Weights of a small sound classifier: width 256, muon at rate 0.0015.
Rows from block 5 of a small sound classifier, named by matrix and row number. Rows with one number belong to one neuron. Each number is 128 + 24 x the weight over its row's rms, rounded and kept within 0 to 255. All counts start at 0.
After each neuron's rows are labels from the 100 clips, of 14976, where the neuron reaches its largest size: "loudest band" is the band of the loudest frequency at the time of the peak. Only what is clearly more common there than usual is listed. The data: acted Russian speech (Dusha). In brackets: how many of the 100, against the usual share in percent.
# gate: MLP gate (model.blocks.5.mlp.gate.weight, 672x256), inputs 0-127
# fc1: MLP up (model.blocks.5.mlp.fc1.weight, 672x256), inputs 0-127
# fc2: MLP down (model.blocks.5.mlp.fc2.weight, 256x672, transposed), outputs 0-127

gate.2 [139 141 112 130 163 154 140 175 136 108 125 105 127  62 127 111 134 130 138 116  95 172  56 101 122  88 130 101 137 118 112 117 153 142 160  89 125 174  89 162 146 112 127 139 145 101 128 171  64 104 139 133 102 128 120 100 125 111  92 105  86 119  88 153 140 149  90 125 108 163 141 130 146 137 119 106 145 117  76 139 133 149 108  98 135 146  97 114 119 108 129 139 134 150  99 105 126 107 133 111 143 117 108 155 162 129 134 104 142 124 140 149 145 152 147 124 133 136  79 146 126 161 142 106 107 126 120  58]
fc1.2 [173 167 155 156  75  81  89 163 171  85 134 136 183 139 121 113 147 143 149 145  86 131 106  96 111 110  91 100 116  98 107 139 133 152 144 174 103 146 117 123 134 153 138  81 141 117 144  71  70 113 146 100 130 112 117 129 121 131 113 120 112 118 173 125 137 110 129 160 138 164 150 136 147 133 139 125 141 158 105  73 131 144  90 119 153 126 127  98 122 129 133 127 122 138 116 100  99 136  96 115 155 150 149 115 154 110 153 129 123 114 146 152 155 162 122 140 108  77  99 104 122 122  99 117 111 131 158 101]
fc2.2 [ 87  95 130 114 122  83 140 125 157 121 134 126 138 126  92 127 127 132 164 165 107  81 131 112 119 129 167  90 131 153 129 121 125 110 125 139 105  87 120 145 126 137 135 128 133 138 118 171 108 155 142 163 145 138 114 122 144 135 141 178 138 148 153 120 122 124 121 107 127 114 134 163 102 112  90 152 134 160 103 128 127 177 130 104 141 141 105 125 141 125 105 103 147 135 109 157 119 125 103 164 189 120 116 184 181 143 117 163 126 129 129 114  86 111 176 162 107 137 132  46 144 122 123 125 115 133 102 154]
loudest band: 2000 to 4000 Hz (29 vs 2.4)

gate.409 [108  44 144 137  73  94  96 140 174 100  88 181 170 106 141 147 136 187 159 111 128 138 148 133 152 152 140 139  97 141 103 136  81 159 120 175 159 114 121 117 137 156  80 126 129 185 137  79  88 132 130 150  93 126  79  70 110 114 128 150 151 142 128 116 126 130  85 149 160 163  96 155 153 140  87  80 104 135 128 112 130 131 104 128 132 115  87 132  93 141 168 132 130 161 168 140 135 106 116 105 140 131 104 106 101 158  97 113 145  91 144 101 118 108 139 140 121 114 121 130 132 149 141 136 133 119 143 128]
fc1.409 [102 111 121 112 100 104 156 129  94 132  92 155 124  91 132 119 147 171  97  86 143 116  96 118  88 115 101 115 154 138 117  95 165 114 122 141 147 126 148 138  98 121 148  81 122 166 128 128 117 135 185 104 107 130 172 143 148 124 114 118 167 138 107 167 153 150  97 107 136 147 136 144 133 121 135  93 162 124 136 155 151 142 132 143 167 165 112 119 116 135 100 143 137 134 122 117 156 122 126 112 166 143 129 113 147 143 135 107 128 113 114 107 134  47 166 124 150 117 147 136 163 165 129 132 130  94 139 176]
fc2.409 [141 141  83  89 139 115 121 161 118  88 102 138 112 152 133 127 159 131 168 153  90  89 130 113 134 139 101 128 116 160  96 144 115 135 127 167 130  87 154 139  99 164 125 106  93 117 115 144  64 146 132 145 150 110 129 125 150 149  98 132  99 110 153 158 147 146 158 116 111 113 190 116 117 171 149 108 151 160 123 136 137 134 166 134 151 166  87 149 114 130 102 118 127 114 143 136 113 117  82 108 153 115  79 137 110 133 116 108 139 157 173 142 101 138 110 141 133 120 163 141 160 151 137 158 164 132 132 128]
loudest band: 250 to 500 Hz (40 vs 19.9)

gate.367 [125 150 143 171 116 114  98 115 142 132 157 110 129 132 139 139 128 126 136  90 113 125 115 152 102 142 144 151 172  95 150 135 104 114 123 105 156 169 110 109  91 105 145  91 154  96 131 147 137 113  95 165 178  97 196 141 111 143  98  96 153 141 133 163 139 130 153 143 114 122 131 119 107  88 110  88 132  83 157 112 100 107 136  92 119 131 151 144 152 117 119 115 120 105  87 125 139  86 161 148 108 112  67 124 125  96 106 138 131 154 129 133 109  97 143 108 131 133 160 135 134 145 148  81 102 124 114  65]
fc1.367 [116 100  99 144 153 127 128  59 139  82 128  95 137 122 139 154  99 135 124 149 132 161 106 124 117 151 116 124 150 103 119 116 153 109 136 170 181 172 157 109 102 126 139  87 106 124 140 138 124 153 151 139 111 100 120 146 136 131 122 135 160 138 105 160 138 122 148  78 116  95 121 113 111 139 125 145 122 155 136 103 144 150 120  95 124 134 151 104 102 162 121 136 120 121 135 134 153 136 114 125 117 113 112 136 124  66 175 137 108 137 107 125 135 126 102 111 155 122 103 214 154 148  92 157 142 127 178 139]
fc2.367 [157 109 101 109 148 131 119 163 143 138 128 114 109 114 143 142 110 124 141 146 111 130 144 134 138 153  67 113 114  94 188 112 137 140  89 130  94 136 127 144 131 146 138 135 167 123 138 146 121 133 136 102 121 113 158 151  94 116 107  97 124 124 110 137 139  87 150 119 156 145  94 139 116 115 111 102  75  67 117 146 113 115 143 104 151 111 131  99 131 122 142 108 103 137 143 154 120 144  97 132 119 128 150  76 157 113 148 166 128 104 119 128 129 115 110 137 159 115 107 184 102 131 154 123 141 133 155 135]
loudest band: 1000 to 2000 Hz (39 vs 3)

gate.446 [142 145 162 132  98 136  72 118 183 130 146  74 101 137 182 148 134 121 141 177 125 186 149 116 122 138 111 116 145 121 144 114 144 106 120 141 140 103 133 106 135 112 148 170 154 118 100 115 128 109 129 112 172 150 134 130 145 157 132 118 124 154 114 121 114 104 109 143 120 141 105 127 120 115 104 146 113 109 129 158 169 143 137 138  92 146 109 111 137 101 125 116  88 124 116 100 116 138  89 113 142 139 126 117  63 149 127  92 142 121 133 109  89 172 133 100 120 128 142 175 133 127 138 123 146  79 122 131]
fc1.446 [102 139 105 117 149  82 126 171 140 112 149 113 124 130  80 109 117  93 129 155 163  63 130 114 170 127 160 113 137 153 118 128  97 120 148  57 162 155 117 131 161 129  96 161 157 156 125  56 137 102 163 150 125 151 112  98 128 142 118 144 145 141 133 129 129 105 143  90 106 115 115 108 125 156  99 122 138 108 141 122 120  92 140 133 121 131 148 152 149 152 137 104 140 124 139 139 172 128 123 120 168  79 123 147 155 112  80 116 131 149 153 146 135 153 173 115 142 155  86 150  77 128 135 124 113 141 131 126]
fc2.446 [123 166 134 144 109 165 125  88 147  94 147 137 125 127 118 118 144 146 153 126 117 168 117 128  86 146  74 130 136 139 164 101 115 123 106 137 124 142 133 100 130 109  85 129 132 116 156 129  99 107  64 154 143 149 138 172 142 133 127 114  74  72 111 144 160 124  91 130 123 134 126  95 141 107 115 105 123 131 128 152  98 166 119 171 151 203 169 141  70 137 136 132  95 145 134 104 119 128 143  78 117 123 189 117 144 120 130 115 138  98 102 124 123 138 149 159 129 129 147 150  91 129 126 164 138 109 121 107]
loudest band: 250 to 500 Hz (41 vs 19.9)

gate.308 [129 136 106 130  71 112 119 155 125 136 123 159 109 152 133  63 166 144 135 167 156 110 146 139 162 158 132 113 128 104 149 107 143 150 110 114 116 151 150 107 137 113  77 115 139 138 145  68 165 149 172 105 112 130 157 135 113 134  81 130 109 139 163 131 166 140 113 148 134 109  86 122  92  91 135 165 149 105 135 123 149  90 145  86 143 161 143 165 159 115 133 109 144 131 158  90 117 140 118  88 100 133 139 115 105 110 154  99 133 118  93 133 141 149 108  73 115 148 100 105 100 116 127 118 165 129 153 148]
fc1.308 [ 95 104 100 107 136 107 105 127 122 124 157 140 133 101 104 156 122 110 121  93 130 150 128 124  98 108 179 146 137 136 137 125 114  85 124 123  98 163 153 156 109 115 125  99 124 136  86 117 151 123  88 134 144 144 108 116  92 118  70  90 128 120  77 156 127 139 112 110 132  88 141 112 107 114 109 149 113 138 155 103 176 137 147 141 151 151 129 173 125 158  83 128 172 121  93  90 159 126 126 152 131 137 145 146 154 149 146 139 119 137 159  86 129 191 111  94 134 101 152  81 111 116  82 111 149  97 136 118]
fc2.308 [105 105 127  78 143 159 116 153 131 163 138 145 129 121 141 135 108 120 151 124 109 107  99 138 100 179 177  93 142 142 109 135 104 146 139 129 156  99 128 127  92 141 149 147 119 116 110 146 105 113 107  77 150 113 100 140 162  93  71 122 145 142 135 136 156  99 132 129 156 111 107  97 115 199 131 137 128 142 122 148 113 110 129 121 111 138  49 176  94 144 104 111 146 124 125 136 112 102  83  75 110  82 156 154 135 113 113 153 124 137 158 117 118 129 179 129  95 138 114 143 139 135 146 138 116 128 118 107]
loudest band: 250 to 500 Hz (80 vs 19.9)

gate.412 [116 156 149 109 176 119 108 109 145 120 116 130 167 138 158 178 117 102 117 115  93 106  86 108 137 126 149 124 115 123 119 110 115 134  65  68  91 116 132 147 108 156 154 120 105 136 145 119 105 122 100 149 125 148 164 142 107 119 155 116 161 145 106 132 153 137 148  50 128 159 121 118 102 121 140 101 119  62 130 151 122 107 128 132 107 133 122 137 120 131 141 122 115 107 165 133 133 124 137 158 136 135 123 152 123  89 143 143 147 150 171 161 107 147 172 112 123  94 168 125 109 152 131  87 171 152 131 143]
fc1.412 [110  81 136 107 148 126 133  88  98 155 172 110  93 121 131 101 132 135  65 170  70 120 121 118 149 110 145 126 163 106 137 141 132 148 184 136 137 100 153 144  99 143 130 150 176 139 103  95  98 116 143 117  89 103 136 121 113 128  97 121  86 105 105 127 125 149 127 121 181 135  73 125 112 137 100 139  93 162 123  92 137 129 157 138 143 125 141 106 112 127 150 111 148 132 124 150  96 154  97 134 126 113 122 168 131 151 132 122  97 140 154 118 136  75 118 106 160 137 115 114  77 147  96 124 104 140 129 156]
fc2.412 [145 129 132 161 109 111 145 143 129 105 102 144  97 153 114 158 127 145 122 123 143 160 140 115 140 166 122 129 105 152 158 137  73 143 126 136 116 102 123 126 108 162 130 139 128  69 153 179 155 122 156 161 122 104 158 151  71 158 156 158 145 140 120 140 165 118 107 160 149  97 121 114 139 129 169 122  84 139  79 122 125 108 126 158 164 104 168  37 104 102 130 149 124 112 130 135 151 129  88 117 122 136 111 136 135 136 127 132 108 113 128 152 128 107 131 136  73 111 114 124 125 108 112 112 114 115 120 103]
loudest band: 250 to 500 Hz (40 vs 19.9)

gate.481 [121 150  58 129 103 135 170 132 104 175 144  83  71  88 137 123  94 138 127 138 162 135  78 176 119 149 154 145 170 148  88 116 103 178 123 109 141  91 145 159 135 178 118  98 117 109 109 105 152 158 121 159 103 104 125 139 135 102 144 123  93 113 110 129 135 137 127 173 122 133 136 154 137 143 175 148  94 135  99 130 147 165 187 141 137 176 125 113 153 176  89 123 145 165 147 158 118 118 153 147 149 131 101 127 122 115 116 131 110 129 134  79 131 143 113 101 148 109 117 145  65 145 113 121 162 122 124 109]
fc1.481 [ 87 156 150 146 121 133 112 143 134 114 101 138 120 148  96 126 107 139 127 136 120 160 118 106 125 100 133 119  92 159 117 132 144 151  95  98 154 110 132 150  93 119 129 156 110 103 135 169 149 129  97 130  77 117 135 155 129 127 103  96 153 154 150 150 129 125  83 148 190 159 139 131 119 115 150 160 166 130 140 166 107 149 138 112 114 132  96 126 127 113 112 111  99 165 125 135 119 167 134 125 108 127 141 143 120 103 109  91 125 149  93 139  98 114 105 115 103 131 130 111 177 104 114 122 146 139 167 103]
fc2.481 [109 148 168 142 114 129 127 120  69 103 164 148 129 115 176 119  98 129 115 153 119 130 117 139 176 112 132 178 205 125 151  89 164 112 109 108 152 128 112 113 118 159 142 112 131  90 163 111 143 141  97 117  96 154 123 136 141 173  92 125 150  83 104 121 156 109 123 107 130 152 151 153  96 146 137 119 149 115 117  90 113 131 111 148 127 140 151 136 116 113 144 139 104 123 125  85 149 138 147 137 136  71 122 112 112 130 105 153 109 134 128 164 115 131 119 145 129 138 105  77 135 144 122 195  89 142 151 152]
loudest band: 4000 to 8000 Hz (53 vs 7.7)

gate.629 [130 202 116 130 118  78 143 133  92 129 145  54 108 142 106  96 156 110 116 125 161 133 182 113 108  88 126  98 111  76 112 123 102 153 154 138 125 124 115 120 121 127 141 120 110 129  96 147 173 111 121 172 115 139 110 108 127  91  95 155  98 143 117 133  80 107 190 111 107 136 115 118 101 185 150  49 128 107 123 110  93 133 156 106 128 128 145 154 161 147  96  95 124  83 139 132 126 137 124 156  76 107 114 155 192  82  89 140 106 133 102 109 113 125 140 110 126 144 158 154  93 142 161 163 137 153 137  94]
fc1.629 [ 79 136 151 147 145 118 120  91 119 143 163  87 111 117 141 107 145 117 133 120 133 129 173 142  97  89 145 121 100  93 150 140 136 121 157  92 125 144 115 168 126 100 156 162 124 130 136 133 163  77 152 177 118  95 124 156 116 155 117 120 128 118 111 160 122 108 175 137  92  90 130 123 116 108 104 122 145 111 156 176 124 117 131 122 134 129 155 113 188 106 116 106 115  62 104 123 145 108 151 102  93 123 138 142 164 122  98 158 136 140 138 115 126 130 161 113 137 107 126 132  93  95 191 127 163 173 102 121]
fc2.629 [111  76 110 109 143 109 129 129  94 114 171 124 138 101 138 165 143 107 144  95 115 142 106 160  99  93 147 132 162 112 131 100 149 138  94 150 120 123 104 163 117 148 148  94 128 103 131 159 124 140 153 120 143 172 112 153 146 141 151 147 142 106 110 168 117  89 164  79 141 139 150 144 148 176 143 128 140 100 129 123 155 116 131 109 122 134 127 171 108 126 109 125 102 124 107 121 162 143 106 101 120 115 144 159  79 127  96 127 134 121 160 160 114 117 141 142 111 130 125 179 141  79 134 151 102 131 174 127]
loudest band: 500 to 1000 Hz (30 vs 9)

gate.568 [ 89 133 114 111 147 121 103 139 141 156 127 109 137  99 120 123 135 117 137 157 139 147 116 111 107 126 141 111 147 119 174 115 115 111 129 129 124 140 164 118 156 116 130 106  94 132 155 106  73 121 110 134 170 119 126 115 114 171 108 115 116 149 140 112 133 122 159 114 153 105 124 144 162 160 144 101 130 107 110 119 141 108 151 108 123 133 155 150 148 118 126  91 162 142  90 155 117 148  83 114 165 129 179 142 107 139 145  93 105 130 131 110 155  93 133  84 123  94  83 109 124 141 123 117 122 145 130  92]
fc1.568 [160 134 109 135 183 177  87 119 121  96 137 162 127 187 141  83 133 108 169 141 129 151 128 105 155 141 148 122 132 160 137  65 151 143 114 127  81  90 111 155 101 124 141 148 111 182 159 172 169 127 117 121 137 148 130 119 119 169 126 118 146 132 115 108 114 137 119 122 146 127 156 124  90 109 105 177 108 145  96 140 124 116 109 145 161 115  98 133 106 160 123 118  98 149 152 149 155 108 110 162 141 120 121 120 145 146 139  88 145 130 164 176 152 133 122 152 109 144 118 173 124 114 113 165 115  91  88 153]
fc2.568 [104 160 147 141  69  97 136  93 123 151 181 120 185 116 112 116 108 109 112  88 143  76 105 178 127 129 126 104 109 119 119 150  99 146 136 114  97 121 113 150 127 130 128 137 123  95 151 118 148 118 109 118 119 112 145 147  99 158 145  91 139 147 135 123 116 154 104 132 113 106  92 129  89 144  91 104 148 122 124 125 128 117 136 120 147 156 175 137 150 116 120 141 164 134 117 102 100 127 132 125 101 161 133 134 128 129 137 113 126 134 146 142  80 127 127 111 128 113 138  79 132 133 149 103 129 137 119 154]
loudest band: 250 to 500 Hz (44 vs 19.9)

gate.273 [ 69 183 114 151 133 165 122 122 136 153 162 120 127 129 163 113 111 106 107  85 176 136 193 108  93 129 135 120 149 134 125 130 119 138 142 130 135 130 207 115 122 144 133 185 141 138  96 167 139 148 109 114 105 125  82 128 157 107 133 104  83 146 107 142 168 126 143 121 133  87 131 162 108 112 125  94 112 130 122 127 175 141  94 133 114 183 115 129  94 138  98 143 121 170 118 133 176 109 137 108 157 128 105 133 107  96 119 160 139 112  98 139 127 115  96 119 100 109 129 110 113 153 143  73  96 122 139 118]
fc1.273 [ 90 102 152 133 148 114 131 146 150 119  89 120 118 130 122 171 116 118 161 122 110 138 145 134 151 125 111 116 128 107 192 130 111 125 154 173 158 137 147 156 136 103 120 121 146 175 121 161 140 110 100 134 107  86  97 132 136 126 126 136 112  97 163 172 120 104 150 172 169 152 141 124 109 108 157 188 129  84 131 122 168 116 151 126 103 134 139 133 134 136 155 131 167 124 128 161  98 123 161 106 108 109 143 140 106 120 139 116 146 136 124 135 163 140  99 125 105 127 209 122  91 146 126 122  86 115  90 129]
fc2.273 [147  68  76  90 120 141 131 138 120 132 129  98 148  77  69 112 166 167 122 134 175 116 143 148 138 174 137 120 121 146 117 134 127 127 154 104 156 113 132 135 127 135 101 151 132 107 130 128 106 122 129 122 109 130 101 137 162 138  94 140 123 143 109 128 133 148 107 147 116 102 113 105 139  99 121 145 154 102 148 127 164 142  87 131 140 129 123 104 177 144  88 135 124 113 142 150 122 167 131 129 131 136 126 102 129 135 125 128 111 100 120  81 120 113 104 173  84 112 186 112 148 170 155 131 125 116 161 152]
loudest band: 2000 to 4000 Hz (27 vs 2.4)

gate.361 [135 129 134 121 110 137 129 118  65 136  94 137 114 135 127  54 128 115 151 160 168 103 106 126 103 143  97 126 100  90 130 109 120 149  70 133 111 127 138 114 137 122 146 111  93 134  77 137  54  86 140 113 107 129 143 115 131 144 144 114 147 173 123 119  65 174 126 140 122 126 140  96 121 154 194 133 147  93 118 117 113 125 122 121 136 100 137 128 137 133 136 108 159  86 165 127 125 111 145 120  99 152 102 132 132 165 126 131 139 145 126 128 162 129 175 157 139 109 142 140 116 159 125 145 135 129 124  83]
fc1.361 [105 131 135 111 103 165 155 175 123 109 124 121 138  68 137 120 116 139 143 183 115 130 117 159 117 126 112 154 105 121 127 120 125 101 112 117 133 116  90  81 110 133 131  99 133 131 123 124 213 134 133 169 123 126 108 124 168 135 129 124 138 125 168 192 131  60 116 142 113 146 150 117 132 136 169  97  63 131 116 128 160 148 182 107 119 154 151  72  92 136 102  96 159 132 126 168 158 152 134 130 139 129 111 141 147 105 104 134 139 135 162 113 115 157 161 130 123 171 113 107 127 135 149 125 142 122 102 127]
fc2.361 [135  82 114 145 118 144 135 146 118 137 142 156 126 137  66 117  84 138 147 120 136  82 131 154  96 122 108 137 149 136 117  96 118 143 121 124 123 129  95 152 102 164 151 128 147 125 118 136  99 128 162 117 161 109 107 105 127 120 169 137 105  86 133 111 156  91  98 112  78 121 168 167  58 146 114 145 126 174 110 145 110 142 134 115 155 122 152 159 120 146 109 154 175 143 153 107 139 120  94 109 119 113 150 162 148 132 148 164 159 128 160 138 112 117 125 133 108 124 138 169 154 109 149 135  99 107 125 110]
loudest band: 500 to 1000 Hz (30 vs 9)

gate.434 [142 123 146 135 119 115 115 157 161 107 131 112 134 111 109 107 139  91 147 130 166 150 115 120 136 103  91 117 151 142  95 159  94 129 124 114 174 121 142 112 136 154 139 127 124 128 152 114 133 126 133 121 176 111 108 138 160 151 141 101  82 104 108 143  95 123 171  59  57  86 131 138 132  82 119 153 122 121 122 101 136 162 116 151 101 141 149 132 101 131 127  94  81 125 100 129  92 115 122  84  91 114 128 143 133 143 148 123 158 134 139 117 121 112 130 138 180 147 163 150 137 143 113 115 140 146  54  93]
fc1.434 [121 134 150 101 100  90  97 154 149 157 142 140 111 166 138 102 107 114  98 109 151 130 135 132 100 125 125 121 103 151 126 135 105 133 158 155 111 156 132 151 119 154  84 120  78 143 148 130 180 150 119 123 100  86 113  89 103 159 107 144 125 141  97 160 103 114 135 150 150 145 156 143 129 153 156 112 131 102 123  85 176  76 141 147  96 122  80 154 117 125 128 148 136 134 121 126 104 134 138 125 113 138 132 141 142 129 139  76 123 144 132  90 137 101 170 150 116 113 130 118  93  84 119 115 163 108 109 131]
fc2.434 [141 111 130 100 141 132 133 114 190  69 111 133 127 116 141 175 121 117 122 116 148 114 128 141 159 124 191 120 106 154 111 155 164 125 103 143 164 170 116 118 153 134  73 109 156 134 101 131 123 134 136 187 139 146 102 100 123  69 151 151 128 119 177 156 150  98 113 117  96  81  74 158 117 120  97 120  70 125 125 140  75 132 135 112  81 159 109 144 112 153 107 108 155 136 135 124 150 123 147 131 110 125 117 111 132 112 136 161 156 183 134  87 123 136 131 118 131  72 115 139 115 107 128 110 136 103 133 173]
loudest band: 250 to 500 Hz (65 vs 19.9)

gate.293 [109 180 157 143  98 126 186 108 125 111 133 157 119 105 101 147  96 134 150 168 109 115 146 167  89 122 102 167 119 111 135 146 101 167 110 125 131 128 168 156 120 147 143 124 172 151 184 168 153 134 123 145 112 148 106 116 137 128 126 133 157 167 101 174 143 135  86 146 138 136 119  96 166 114 156 148 159 108 159 113 167 124 144 119 143 166 101 127 152 151 111  94 180 159 132 155 117 173 128  90 126 123 151 107 120 114 143 142 146 117 123 127 110 138 111 166 133 111 180 113 131 146 151 141 135 100 188 110]
fc1.293 [115 139 115 152 112 116 155 120 132 120 150 110 121 133 115 150 151 142 164 128  79 133  89 130 139 117 105 143 165 110 133 140 136 120 123 133 151 106 134 117 123 135 114 128 119 135 125 115 129 145 180 134 136 120 141 119 150 177 145 162 140 106 124 108  80 146 120 146 145 117 135 111 165 181 136 149  87 152 140  90 122 101 162 181 129 120 117 107 132  98 138 104 117 114 122  93 125 161 137 129  99 110 116  69 119 176 122  91 142  98 150 120  86 155 156 143 163 130  83 175  93 114  82 112 108 142 153 132]
fc2.293 [133 136  96 141 159  91 167 125  54 113 137 146 121 144 154 128 115 109 153 137 165 156 144 143 111 136 135 131 132 149 146 119 122 152 123 153 131 147 106 182 107 127 129 109 148 122  97 142 122 109 155 100 110 136 134 110 112 101 149 126 151 117 135 172 112 137 113  97 145 123 135 130 136 139 137 106 125 111 104 100 130 135 154 125 139 127 110 108 118 133 119 149 133  93 109 122 102 120 128  84 123 100 162 152  99 125 113 108 115 128 149  95 155 115 116  98  96 137 141 142 148 127 124  79 126 139 105 132]
loudest band: 2000 to 4000 Hz (49 vs 2.4); 4000 to 8000 Hz (39 vs 7.7)

gate.523 [116 114  86 102 108 114 156 124 125 159 135  97 104 103 137  91 154 115 149 126 137 142 105 117 141  94 123 122  74 152 138  85 117  92 124 123 130 132  75 137 134 140 163 118 134  70  94 103 132 143 134 111 105 152 174 110 128 151 140  65 126 133 158  83  55  84  87 153 139 125 134 143 181 145  99 105 109  85 105 115 137  79 162 163 142 124 160 141 131 141 107 157 118 107 112 141  91  69 131 105 171 115 143 138  92 136 134 137 124 127 143 154  88 162 146 123 101 124 129 182 133 129 108 119 157 121 148 116]
fc1.523 [128 143 123  65 140 167 160  60 149 141 109 132 110 122 118 161 111  86 160 130 105 109 139 128 123 141 128 119  95 119 109 156 104 132 156 164  92 124 142 102 117 176 150 136 133 164 150 143  77 166 110 114 125 121 108 162 101 142 133 163 125 170 122  97 138 115 133 149 119 145 165  97 147  89 102 156 129 152 118 109 108 100 169 137 119 158 107 154  68 169 153 133 159 134  88 157 105 128 133 127 134 146 142 181  99 118 138 138 137 116 162  95 128 150 165 130 138 158 169 136 112  90 139  96 145 132 166 172]
fc2.523 [ 92 141 124 131 148 147 105 166 169 143 134 126  75 158 140 130 144  96  61 171  99 147 130 108 142 157 104 154 146 130 174 111 203 116 136 128  95  97 157 129 164 120 160 110 128 134 118 121 122  93 124 126 103 131 127 109 136 135 140 127 146 168 136 137 158 168 122 129 128 139 147 106 161 143  92 131 139 131 159 145 140 149 122 151  92 139 142 161 105 127 157 113 162 116 129  98 108 115 135 126 124 124 155  93 107 123 125 110 112 150 110 124 115 150 150 105 118 125 129 123 175 100 180 170 143 116  64 111]
loudest band: 4000 to 8000 Hz (31 vs 7.7)

gate.260 [148  94 111  92 145 158 100 121 147  49 138 115 139 100 171  98 137 133  88 159 117  97 126 144 148 150 120  90 172 135 142 144 110 119 138 146 162  78 130 121 133 108 106 103 129 122 134 122 146 108 129 104 142 102 149 139 149 122 102 116 144 126 135 185 146 137 145 116 111 126 121 165 106 132 128 105 109 142 184 111  89 109 130 126 122 119 151 130 112 160  94 173 113 136 158 112 122 140 100 163  80 156 140 104 181 122  98  91 148 126 135 120  82 129 133 128 121 155 100 122 146 150 116 127 118 137 127  85]
fc1.260 [ 98 111 117 162 132 156 107 126 123  87 120 103 153 111 107  92 145 149  84 114 112 102 136 184 138 156 114 124 145 148 149 139  96 147 108 137  87 138 148 180 115 117 129 121 121 119 142 104 123 160 138  94 145 150 137 139  96 158 176 128 157 100 153 132 197 114 115 130 109 145 109 138  72 138  83 139 156 127 132  72 101 105 108 142 129 111 126 116  80 165 108 100 178 171 148 130 126 150 136 122 115 167 122 109 123 129 109 107 122 104 117 122 126 150 134  88 120 106  82 118 135 109 158 144 132 132 120 134]
fc2.260 [121 153 113  87  81 158 135 109 104 149 103 147 126 119  96 111 130 153 122 123 162 143 127 128  70 154 161 135 168 143 132 105 161 138 121 138 107  86 110 136  58 184 142 161 116 120 130 129 127 127 151 124 140  89 146 152 126 120 173 103 105 154 124 106  87 110 137 123 119  87 155 139 108 129 138 129 133 120 118 133 128  99 135  84 167 146 104 133 155 126 130 127  82 103 113 125 146 112 132 119 141  98 149 146 124 105 176 118 114 119 158  94 142 163 106 124 120 107 134 163 168 144 152 129 148 115 124 114]
loudest band: 1000 to 2000 Hz (38 vs 3)

gate.195 [126 144 139 134 170  88 114 127 127 117 140 131 132  96 125 118 105 126 124 143 112 125 155 154 117 149 128 124 115 126  93  93 130 117 137 118 141 126 112 153 105  61 127  87 131 108 149  84 146  89 167  86 112  84 146 126 147 169 164  99 104 118 140 139  88 137 153 101 100 142 128 123 119 128  82 110 150 149 137 109 154 118 162 133 115 103 129 141 108 138 115 134 161 153 133 185 119 152  96  94 155 139  90 127  89 124  99 146 113 117 126 123 110 143  86  97 178 141  99 149 108 125 111 133 150  82 125 137]
fc1.195 [113 122 142 124 165 161 133 120 120 103 169 158 135 162  85  89 157 158 122 170 137 174 145 128 135 129  92 101  93 153 127 135 150 112 128 117 129  79  64  90 136 129 121 123 149 177  80 125 121 186 152 170 125 105 123 130 139 170 123 130  95 126 125 141 141 132 102 122 150 132 157 105 115 126 119  94  84 122 109 127 111  97 111 118 124 159 138 135  72 123 108  99 149 134 128 110 118 115 119 150 158 116 143 139 113 173  96 123 112 142 158 105 123 125 159 140 161 131 133 128 171 138  86 168 140  78 117 135]
fc2.195 [125 124 134 146 123 103  87 117 133 106 115 119 117 142 126  94  82 118 125 169 141  81  83 125 133 118  88  88 157 123 115  81 158 115 109 128 138 120 178 110 177 184 180  98 101 108 142 135 125 152 121 140 166  97 113 140 124 163 127 104 158 144 108 138 118 117 126 126 138 145 152 104 103 141 134 130  99 134 118 113 138 119  96 128 138 154 109 124 141 117 154  89 124 117 140 123 104 164 155 141  99 113 151 154 124 157  88 139 120 141 149 146 123 128 140 115 129 124 169 142 121 116 120  94 157 125 159 133]
loudest band: 250 to 500 Hz (74 vs 19.9)

gate.193 [141 149 137 135 167 135 159 156 140 132 147 131 110 158 150 131  91 135 115 148 206 110 117 135 125 100 117 108 109 141 168 128 140  88 108 112 132 136 118 105 113 156 113 143 172  95 138 141 155 134 156 124 173 160 103 112 146  89  99 165  83 134 115 117  86 118  92 116 146 115 145 123 104  84 114 160 162 119  98 149 112  81 141 120 136  95 114 203 129 145 160 122 149 115  93 143 174 126 137 107 143 116 113 160 120 147 133  78 177 183  95 118 102 149 110 154 142  77 135 156 133 124 133 112 110 148 127 162]
fc1.193 [152 134 129  94 169 109  97 158 142  89  72 150 119 133 146 115 124 123 117 174 149 127 161 116 154 134 130 122 146 125 132 130  87 122  73 112 121 150 153 114 123 130 118  92 146 130 107 101 118 126  81 153  80 155 128 141 126 124 122 109  87 143 122 155  75 123 132 134 144 158 109 122 130 132 144 148 153 131 125 104 134  79 109 129 145  81 133 142 115 129 130 151 122 187 111 129 128 128 103  92  97 140 158 136  98 126 177 122 140  99 109  72  74 117 163 139 184 126 154  69 102 152 136 116  88 141  57 119]
fc2.193 [119 124 148 136 167 136 116  73 121 125 104 131 130 123 149 146 118 136 126 129 129 142  89 144 129 111 176  93 106 126 175  76 129 126 152 114 124 134 149  97 114 120 124 142 160 153 113 116 108 122  91 135 150 147 136 160 117 100  99 171 155 154 134 115 110 142 152 154 110 113 125  93 135 137 113 116 101  94 153 156  83 116 157 113  81 130 136 170 180 128 123 102 160 133 125 101 168 163 153  96 127  94 106 108 147 112 131 142 114 122 105 150 114 121 128  98 135 127 104 139 145 133 153  90 178 137 156 150]
loudest band: 500 to 1000 Hz (31 vs 9)